A small image embedding model, trained from scratch.
Model: 17.7M parameters, activation gelu.
Training: muon at rate 0.016, batches of 128, held-out accuracy 94%.
Data: trained on stained colorectal tissue patches (NCT-CRC-HE-100K), 22605 training examples, 55.5 epochs.
Rows from block 7 of a small image embedding model, named by matrix and row number. Rows with one number within an expert belong to one neuron, the router's apart. Each number is 200 + 40 x the weight over its row's rms, rounded and kept within 0 to 999. All counts start at 0.
After each expert's rows are labels from the 100 images, of 14976, where the router gives the expert most weight on average: "top examples" is what is common among them; "colour at peak" is the nearest of a few named colours to the mean colour under the peak. Only what is clearly more common there than usual is listed. The data: stained colorectal tissue patches (NCT-CRC-HE-100K).
# router: router (model.blocks.7.mlp.router.weight, 16x256, trained with AdamW), inputs 192-255
# up: expert up (model.blocks.7.mlp.up, 16x256x256), inputs 192-255
# down: expert down (model.blocks.7.mlp.down, 16x256x256, transposed), outputs 192-255

# expert 7
router.7,140,187,183,232,240,170,173,226,182,178,119,214,124,225,168,118,183,305,132,217,117,220,192,199,225,228,189,196,243,248,174,164,232,255,128,252,155,150,213,208,182,171,181,197,155,208,199,227,197,306,276,210,156,229,191,211,199,219,137,216,152,186,200,263
up.0,209,192,167,199,134,152,239,255,165,197,177,134,171,291,156,238,129,232,208,184,248,214,180,173,189,267,213,195,226,185,268,126,233,182,264,195,242,237,213,133,257,215,125,169,94,199,166,218,186,247,161,133,181,209,182,183,239,188,168,176,285,149,138,182
down.0,207,200,261,209,177,165,176,178,181,157,190,239,193,287,233,212,173,241,137,234,216,250,189,244,213,178,218,190,144,204,175,215,213,200,187,162,192,152,248,144,122,233,136,177,200,178,136,182,252,216,139,202,223,189,185,251,229,271,166,189,245,192,192,159
up.1,214,183,194,205,207,235,189,235,237,221,235,204,232,243,147,158,116,187,188,201,216,198,229,235,204,211,230,161,213,223,207,236,212,304,193,255,221,240,139,192,255,190,134,257,235,179,169,221,203,212,251,143,239,219,117,254,168,212,261,186,220,232,156,211
down.1,244,186,217,192,176,187,267,150,251,152,259,182,238,177,236,179,127,133,233,132,292,207,137,203,170,188,148,194,200,162,176,172,187,161,199,144,106,158,227,137,159,202,233,232,96,182,256,230,254,189,249,257,187,193,241,233,233,217,223,211,203,209,169,222
top examples: tissue: smooth muscle
colour at peak: pink

# expert 13
router.13,286,224,178,143,154,317,174,144,174,179,205,211,181,161,194,272,144,174,213,128,249,195,215,162,224,197,158,267,208,201,248,229,275,239,219,264,221,225,246,252,151,181,163,273,268,133,215,190,218,238,167,188,158,243,227,185,252,203,180,233,207,147,227,181
up.0,183,149,235,142,255,208,219,197,208,202,227,133,187,215,268,211,189,227,193,227,209,184,219,223,234,217,170,217,167,238,186,168,263,127,223,182,182,257,137,206,192,159,126,221,238,159,166,157,158,208,251,187,226,212,141,217,203,246,203,151,256,165,189,116
down.0,223,202,147,235,291,172,237,234,201,218,219,220,168,256,172,199,234,278,217,67,129,176,173,263,250,210,237,173,253,186,172,163,141,254,163,313,227,186,253,226,181,183,218,205,163,228,178,268,117,229,172,212,194,238,211,204,245,192,184,204,127,243,207,185
up.1,195,234,221,163,146,188,158,247,227,115,239,193,216,166,211,123,238,204,150,209,144,193,211,200,262,202,240,152,201,195,246,276,166,244,198,224,249,308,158,184,186,158,266,164,181,232,211,209,219,248,240,174,180,196,198,151,166,207,222,245,182,266,195,217
down.1,183,178,98,243,206,277,211,242,146,156,140,236,174,152,249,195,243,238,205,184,193,205,208,252,153,162,153,201,221,255,200,251,203,219,276,173,227,199,187,182,205,218,208,234,197,184,142,160,193,142,192,312,189,231,233,91,195,243,232,270,185,301,188,184
top examples: tissue: debris
colour at peak: pink

# expert 10
router.10,240,284,175,207,150,260,236,161,184,204,211,203,237,221,214,173,147,184,139,212,192,191,281,276,243,230,98,213,234,200,210,161,173,140,136,233,193,211,198,152,175,238,259,234,210,178,189,232,211,184,193,185,153,202,231,161,213,193,248,135,212,189,244,180
up.0,210,253,249,201,156,207,230,81,180,183,180,178,146,188,244,129,246,185,252,201,216,243,242,205,203,163,260,224,178,200,197,143,170,192,184,210,280,186,283,129,190,226,203,173,143,137,190,237,168,79,210,215,150,244,217,205,251,95,198,203,180,189,258,153
down.0,212,199,100,143,254,197,202,204,237,142,152,187,155,214,276,225,224,233,145,220,114,169,138,226,207,185,203,263,239,196,160,160,241,184,249,186,208,201,161,175,182,166,227,239,286,189,162,165,143,146,149,186,176,266,140,195,150,218,225,143,133,251,146,221
up.1,216,149,166,198,163,169,208,297,235,207,204,149,154,210,226,184,162,202,256,236,226,178,219,199,200,264,259,152,197,198,222,221,198,194,179,230,275,163,254,189,137,145,237,145,176,233,216,122,158,188,207,200,187,235,162,207,145,221,190,207,190,90,145,178
down.1,150,222,247,264,207,272,186,180,147,249,262,221,225,186,216,115,142,226,205,190,147,214,205,287,250,162,245,183,258,198,191,240,162,214,200,206,204,262,220,193,111,134,161,204,223,158,165,252,255,215,190,216,194,137,206,228,215,192,191,153,188,186,141,215
top examples: tissue: tumour epithelium; tissue: mucus
colour at peak: pink

# expert 2
router.2,262,222,199,200,186,170,125,178,239,234,214,224,159,181,171,217,134,207,219,139,171,183,198,236,304,155,187,206,227,163,230,219,118,222,190,212,215,220,157,199,86,182,273,209,162,161,134,219,273,176,218,176,178,176,291,195,187,267,203,185,178,154,144,252
up.0,238,233,248,218,181,261,247,217,189,197,251,241,215,294,202,229,171,260,150,256,153,239,192,192,180,188,163,130,190,204,227,160,183,113,205,238,185,179,214,83,191,192,204,189,207,229,235,149,192,102,146,168,333,200,147,197,246,221,211,169,236,191,170,275
down.0,177,224,158,179,185,141,199,229,210,173,157,207,139,123,232,227,217,171,189,243,183,244,224,256,222,203,138,202,224,139,167,198,148,226,158,220,190,135,131,209,207,207,196,217,187,212,209,155,200,243,218,235,151,268,184,209,261,192,204,235,170,197,154,202
up.1,157,163,118,205,175,217,260,200,220,255,197,162,203,220,243,219,169,130,220,203,217,194,178,243,211,167,213,189,187,183,161,237,205,278,215,204,259,205,261,225,159,209,172,336,205,206,202,208,319,219,167,248,231,219,187,173,231,184,220,138,174,183,184,207
down.1,186,184,220,194,165,209,208,192,210,214,198,197,164,205,265,195,205,214,239,121,224,162,231,220,160,206,212,206,147,231,182,205,236,166,207,251,255,211,168,221,148,179,161,201,228,219,210,143,96,196,210,172,122,191,183,297,193,239,190,296,188,222,219,259
top examples: tissue: smooth muscle
colour at peak: pink

# expert 15
router.15,175,221,182,190,186,163,148,198,159,176,185,188,234,211,199,212,212,204,201,142,218,226,205,218,174,149,169,242,190,240,218,190,160,265,176,198,231,250,281,165,219,227,221,169,188,228,225,200,146,232,232,249,180,151,285,179,198,305,186,161,177,217,87,187
up.0,169,207,216,183,206,238,202,170,230,201,198,203,222,195,161,227,154,140,255,145,196,180,244,197,219,180,203,209,202,127,270,206,227,147,152,251,213,192,138,147,239,215,190,126,169,215,147,180,216,180,180,198,216,273,220,214,132,148,182,184,187,197,198,156
down.0,166,201,173,249,127,102,234,191,215,183,238,244,176,240,210,281,155,236,185,214,234,263,251,129,200,190,222,180,214,283,157,140,232,261,198,169,202,211,205,154,150,162,197,363,182,176,233,175,255,235,251,233,181,261,248,261,254,258,167,204,203,162,197,136
up.1,231,153,161,158,197,278,180,266,209,189,235,205,289,213,201,207,310,140,241,164,185,193,246,197,258,156,173,202,203,194,142,228,216,190,232,224,189,209,254,191,178,197,176,199,149,194,165,256,195,215,258,193,202,146,193,220,208,192,195,127,186,245,271,150
down.1,198,183,169,182,208,167,256,231,192,209,243,213,189,201,190,220,214,270,260,226,185,268,166,166,180,124,211,203,183,250,187,155,274,184,158,232,161,195,225,197,250,187,204,240,182,186,271,200,194,209,155,232,154,242,217,174,189,219,93,218,197,114,223,237
top examples: tissue: normal colon mucosa; tissue: mucus
colour at peak: white

# expert 5
router.5,154,170,209,175,264,127,228,187,229,241,199,258,190,265,187,206,169,177,215,251,149,163,178,130,168,172,188,191,120,238,185,247,256,212,211,213,223,170,203,256,280,290,173,160,200,186,213,207,149,200,182,187,246,185,281,215,178,177,217,269,205,199,181,175
up.0,193,135,212,197,169,206,253,139,196,212,177,131,142,242,172,186,154,231,193,172,168,222,216,139,165,193,264,254,214,175,176,212,219,174,214,221,194,246,220,196,276,139,241,129,179,134,168,143,267,232,201,170,230,214,197,219,200,219,203,136,248,223,237,182
down.0,230,184,291,171,214,192,172,221,189,133,191,228,172,151,223,203,96,168,224,85,268,190,163,204,219,230,169,177,142,167,219,233,174,216,164,213,233,223,187,137,212,216,211,221,179,118,280,190,198,281,239,202,250,202,185,260,232,205,136,163,170,219,218,197
up.1,234,158,189,251,202,221,208,178,175,174,218,198,229,156,244,131,167,195,159,178,216,120,276,181,234,218,182,174,178,192,147,205,190,211,222,136,239,262,146,186,229,169,177,233,242,236,285,165,187,267,257,262,239,159,191,163,132,213,193,209,224,184,201,187
down.1,232,196,188,167,174,204,222,204,242,169,186,142,144,216,256,160,236,153,228,244,202,185,136,131,103,201,194,202,197,149,222,192,138,202,177,247,191,223,192,289,191,308,182,182,243,139,208,183,209,223,204,216,174,240,174,149,176,194,184,176,161,160,219,221
top examples: tissue: cancer-associated stroma; tissue: debris
colour at peak: pink

# expert 14
router.14,188,140,249,199,190,234,190,199,194,181,231,152,196,256,226,176,236,186,188,140,216,142,169,187,223,159,215,172,193,173,225,171,200,203,315,52,199,251,207,85,220,131,224,182,146,227,169,246,208,166,203,193,172,134,153,170,207,144,185,199,167,242,184,172
up.0,223,139,258,184,170,165,191,190,249,215,133,199,219,154,153,176,183,216,252,170,191,226,167,218,169,218,157,227,166,257,194,184,240,168,164,222,222,242,172,233,181,232,248,246,117,221,247,230,217,168,172,119,229,147,231,182,163,266,181,184,207,300,121,201
down.0,203,212,214,192,227,251,209,165,134,141,239,174,201,180,222,162,166,191,219,190,159,176,202,208,123,180,124,209,219,183,172,237,169,190,184,252,267,146,171,217,232,197,273,191,299,227,157,168,167,193,215,222,176,242,243,197,242,234,202,241,173,231,217,214
up.1,230,92,160,164,195,208,171,164,253,171,189,186,195,271,181,186,195,170,260,276,280,218,193,135,217,182,186,167,246,255,161,200,264,262,147,191,199,158,96,242,178,240,172,195,128,193,207,115,221,235,153,93,173,151,203,208,201,240,217,110,211,183,236,190
down.1,245,227,261,228,189,178,238,162,227,194,239,170,243,186,173,142,189,236,132,159,229,168,185,145,166,206,170,231,183,246,124,143,133,190,177,194,142,119,262,206,216,228,220,276,132,194,156,137,239,245,231,127,146,165,221,214,208,177,216,129,219,209,142,201
top examples: tissue: adipose tissue
colour at peak: white

# expert 0
router.0,255,169,165,204,188,97,179,229,210,195,287,247,151,71,185,248,186,167,197,176,160,191,214,220,201,207,255,244,261,178,148,187,238,190,170,213,191,223,213,185,210,270,186,180,224,141,219,249,289,185,133,226,219,208,152,212,214,243,218,255,186,172,247,160
up.0,227,203,232,172,156,201,231,164,213,244,225,238,206,178,186,246,222,155,255,180,223,139,168,183,182,212,220,148,148,204,261,176,317,167,220,227,221,74,180,233,289,231,173,211,204,221,224,160,179,178,221,254,207,194,149,178,246,301,265,149,198,223,258,169
down.0,127,195,156,186,251,220,223,128,258,159,177,217,259,204,205,247,122,175,246,247,141,154,201,143,188,196,260,149,195,171,188,127,244,143,135,260,172,268,238,246,159,192,180,227,267,192,139,195,186,215,253,217,175,180,242,211,191,210,146,147,217,209,163,244
up.1,236,147,171,200,214,213,297,174,192,182,271,143,168,193,135,235,205,236,250,192,201,295,165,193,288,195,199,134,255,262,234,221,158,207,181,304,257,179,176,226,174,226,192,163,189,178,216,201,184,174,197,152,227,153,234,185,187,237,198,158,182,146,266,269
down.1,207,177,209,190,213,160,118,228,155,172,119,236,279,283,197,162,163,179,177,118,189,231,169,206,196,220,131,237,232,115,216,173,187,208,157,229,238,226,167,182,114,201,198,130,260,198,203,202,196,219,192,207,146,190,202,213,233,169,189,146,142,222,217,183
top examples: tissue: adipose tissue
colour at peak: white

# expert 1
router.1,206,174,190,186,274,170,290,229,225,224,216,216,218,161,187,223,129,232,272,246,184,240,257,182,205,255,183,201,171,188,191,223,207,228,129,221,137,187,200,153,228,182,233,191,182,184,171,251,229,205,188,201,226,239,226,259,127,217,115,140,177,190,234,141
up.0,182,217,253,192,130,181,296,239,185,177,297,211,114,168,197,243,183,199,326,221,152,206,169,174,220,185,210,180,200,178,237,182,181,217,139,163,239,218,199,291,223,203,252,191,183,188,98,150,238,145,158,217,173,263,141,206,269,171,273,220,162,241,234,166
down.0,142,160,154,192,229,181,221,186,128,177,230,167,176,288,229,208,212,165,192,297,145,234,173,223,214,215,212,292,181,269,184,156,178,223,226,96,233,250,207,149,181,167,149,159,242,227,198,246,207,191,183,196,151,291,179,171,234,201,143,218,232,198,193,202
up.1,163,111,226,241,191,220,189,161,233,234,123,187,203,187,187,202,212,213,158,196,215,228,215,210,218,168,162,222,180,228,180,232,149,193,195,250,190,229,213,240,155,200,259,271,280,196,186,216,219,226,216,170,228,216,185,231,211,200,199,185,176,248,272,77
down.1,245,193,233,235,191,242,167,188,131,222,158,195,293,255,174,175,221,186,247,201,210,203,171,161,166,233,220,220,247,267,221,224,289,185,152,201,190,248,169,177,173,262,242,112,231,176,158,147,206,179,214,150,216,206,153,196,192,181,216,185,242,201,201,253
top examples: tissue: lymphocytes
colour at peak: grey; brown

# expert 12
router.12,194,258,216,180,195,249,241,167,214,218,123,157,191,110,149,175,127,200,219,224,247,130,281,208,215,231,161,201,160,226,205,188,214,197,243,203,215,181,200,180,162,207,152,181,245,171,165,204,245,235,225,262,211,184,186,224,184,196,183,204,181,207,217,167
up.0,167,198,161,181,106,267,199,224,158,197,141,172,174,183,141,180,198,190,272,242,185,242,208,178,171,267,188,187,227,228,177,261,123,236,177,184,186,214,208,194,216,241,243,82,175,150,174,222,214,167,225,158,164,222,171,227,247,148,225,191,275,215,247,174
down.0,208,224,154,292,244,212,131,188,222,193,147,189,163,179,222,151,229,214,121,248,196,235,247,167,234,179,182,201,152,203,254,246,217,237,127,174,172,271,194,254,195,185,233,167,243,215,141,219,138,181,190,168,203,184,150,199,224,215,239,172,204,231,157,223
up.1,232,225,201,185,173,208,221,140,214,232,264,181,127,138,207,121,211,220,207,223,282,229,208,191,157,214,257,170,204,185,229,160,202,231,221,158,182,186,194,209,215,134,186,212,237,229,159,222,215,246,204,205,264,206,202,320,242,222,242,212,126,203,177,252
down.1,185,253,186,205,186,183,135,178,145,179,283,219,138,189,130,151,212,138,178,110,157,206,246,193,136,221,202,213,197,227,214,206,169,150,220,237,257,207,151,178,214,223,172,176,172,205,211,164,157,160,218,200,180,219,253,220,154,215,185,240,245,153,222,247
top examples: tissue: debris
colour at peak: pink

# expert 8
router.8,194,199,174,149,148,165,188,238,169,261,254,213,201,121,243,163,270,218,177,232,228,226,193,197,224,301,216,186,244,188,248,202,215,225,155,220,270,182,122,184,266,237,238,259,235,250,198,243,207,150,140,157,163,249,203,211,235,197,167,248,152,276,122,201
up.0,164,190,232,185,241,183,191,218,226,152,251,216,195,229,178,282,155,158,222,260,165,199,221,151,144,206,205,175,248,137,165,232,177,147,232,193,172,233,244,173,224,245,254,104,204,254,212,220,191,129,184,196,257,255,218,148,115,234,156,135,191,213,190,211
down.0,134,194,308,186,182,173,225,219,227,211,208,219,310,217,134,174,216,245,205,162,254,174,114,170,227,172,218,149,199,201,125,213,215,177,206,200,225,208,243,220,187,234,238,209,175,196,275,187,185,198,232,162,169,265,205,171,189,227,210,184,173,173,217,205
up.1,234,193,133,190,132,168,183,195,173,218,239,174,186,232,212,229,211,171,197,157,199,161,169,248,155,222,214,212,212,199,137,154,160,243,197,181,164,233,216,178,107,153,206,219,202,220,114,170,271,194,108,254,268,226,199,198,234,170,230,220,210,146,180,209
down.1,193,201,165,206,153,175,243,225,333,192,255,153,216,188,223,226,154,186,207,203,282,253,258,219,163,162,192,163,134,142,130,186,187,176,247,263,154,174,193,218,224,297,211,206,204,161,211,208,64,200,261,147,168,174,179,142,186,265,215,181,180,192,227,185
top examples: tissue: debris
colour at peak: pink

# expert 6
router.6,190,97,180,210,186,190,255,203,246,217,229,259,235,160,143,147,177,177,207,195,170,286,188,207,204,175,194,260,198,152,240,167,266,180,223,235,241,216,208,184,185,192,244,153,202,279,224,298,256,229,212,201,204,215,230,182,179,189,260,198,298,215,242,241
up.0,237,185,229,217,193,233,193,188,190,206,183,247,195,152,190,186,204,290,199,213,175,230,241,211,186,231,130,209,120,247,145,115,196,221,173,243,241,176,94,171,261,179,163,304,200,257,161,186,208,173,51,207,209,193,192,182,184,211,113,185,209,202,237,245
down.0,251,162,238,223,196,218,205,184,250,227,238,184,199,111,160,217,228,163,177,145,244,244,194,190,135,221,162,237,170,151,230,145,198,176,190,248,170,259,215,242,241,217,245,168,147,172,177,266,208,122,233,206,162,184,251,169,209,242,259,209,142,206,182,158
up.1,198,243,199,258,163,218,219,208,201,256,266,148,200,273,179,238,154,184,220,224,158,250,165,289,128,238,164,167,222,228,231,225,222,216,239,186,213,178,166,191,229,170,166,171,192,156,241,254,213,207,229,146,262,161,192,184,148,108,195,133,201,189,173,258
down.1,236,193,204,228,220,160,190,163,144,148,254,146,230,165,173,209,165,191,204,168,86,220,191,192,223,209,203,205,177,180,270,183,209,122,303,252,276,218,244,148,212,149,122,159,295,163,164,262,188,208,133,220,259,267,128,188,217,182,249,178,121,230,125,218
top examples: tissue: cancer-associated stroma; tissue: debris
colour at peak: pink

# expert 4
router.4,226,211,242,204,158,187,136,183,167,224,133,217,244,158,230,260,167,231,172,210,196,148,223,269,224,262,250,275,183,179,206,210,209,193,198,195,186,208,209,157,265,183,212,187,250,203,250,255,221,244,215,129,172,233,229,237,268,156,157,115,129,186,192,256
up.0,329,223,150,214,272,203,271,192,196,173,214,237,183,227,108,202,170,163,237,218,203,231,125,224,194,281,256,235,190,185,285,232,202,169,245,182,200,185,129,193,193,238,202,212,219,178,225,174,182,266,211,162,133,217,193,183,229,215,132,173,172,139,186,136
down.0,146,136,198,200,221,217,171,161,233,218,268,205,264,178,188,168,182,180,161,247,150,200,260,141,192,178,225,181,200,155,161,150,232,203,201,183,179,217,79,110,214,126,154,92,230,168,217,184,248,228,247,286,157,188,104,155,136,237,218,249,177,145,242,184
up.1,203,170,240,182,248,223,150,163,212,203,265,180,194,260,233,243,160,185,172,204,139,231,191,255,217,171,192,153,226,215,167,154,210,220,257,245,183,201,171,154,168,199,243,235,197,238,215,206,199,220,204,217,140,274,179,178,136,238,220,200,186,181,208,88
down.1,188,238,186,214,233,182,192,229,228,243,145,210,238,145,249,208,235,158,273,142,173,208,220,195,155,253,196,262,217,184,221,215,177,170,197,222,184,214,204,252,202,144,218,259,150,276,166,117,155,251,237,243,214,225,115,184,160,208,216,236,219,273,200,231
top examples: tissue: tumour epithelium
colour at peak: grey; purple

# expert 9
router.9,134,159,167,198,168,228,254,251,235,175,209,190,304,188,221,259,173,245,258,234,240,216,231,226,184,183,231,165,224,177,125,127,244,202,192,178,164,134,218,170,245,249,159,284,145,174,198,201,301,224,226,227,118,227,216,258,258,211,182,228,213,226,156,180
up.0,237,244,163,141,245,213,178,212,248,216,199,183,161,235,194,179,188,212,202,204,182,166,218,184,233,168,222,211,219,204,168,152,166,206,169,226,246,167,159,304,231,229,214,196,226,218,178,151,227,143,311,180,146,195,183,283,180,186,229,182,171,165,160,220
down.0,152,164,285,222,254,181,229,245,161,156,125,198,216,140,199,207,156,251,240,206,155,192,170,215,274,190,211,218,216,185,293,273,228,196,206,142,241,182,187,218,181,163,211,124,238,188,240,195,161,214,218,191,167,121,131,177,180,126,239,195,186,207,206,215
up.1,228,231,232,211,183,220,181,163,241,217,166,176,233,194,208,260,240,145,245,223,215,171,195,195,117,133,284,230,108,164,173,193,240,165,236,171,236,186,160,323,275,180,150,160,121,198,244,226,267,134,138,132,243,197,177,137,192,175,221,200,176,179,190,251
down.1,160,315,183,188,186,205,146,160,162,162,104,180,163,186,259,169,256,244,290,212,159,201,167,253,154,187,214,176,129,270,159,219,168,258,158,178,216,177,202,147,252,230,124,189,203,210,296,259,209,166,148,144,181,166,220,294,210,236,173,264,190,134,252,193
top examples: tissue: normal colon mucosa
colour at peak: brown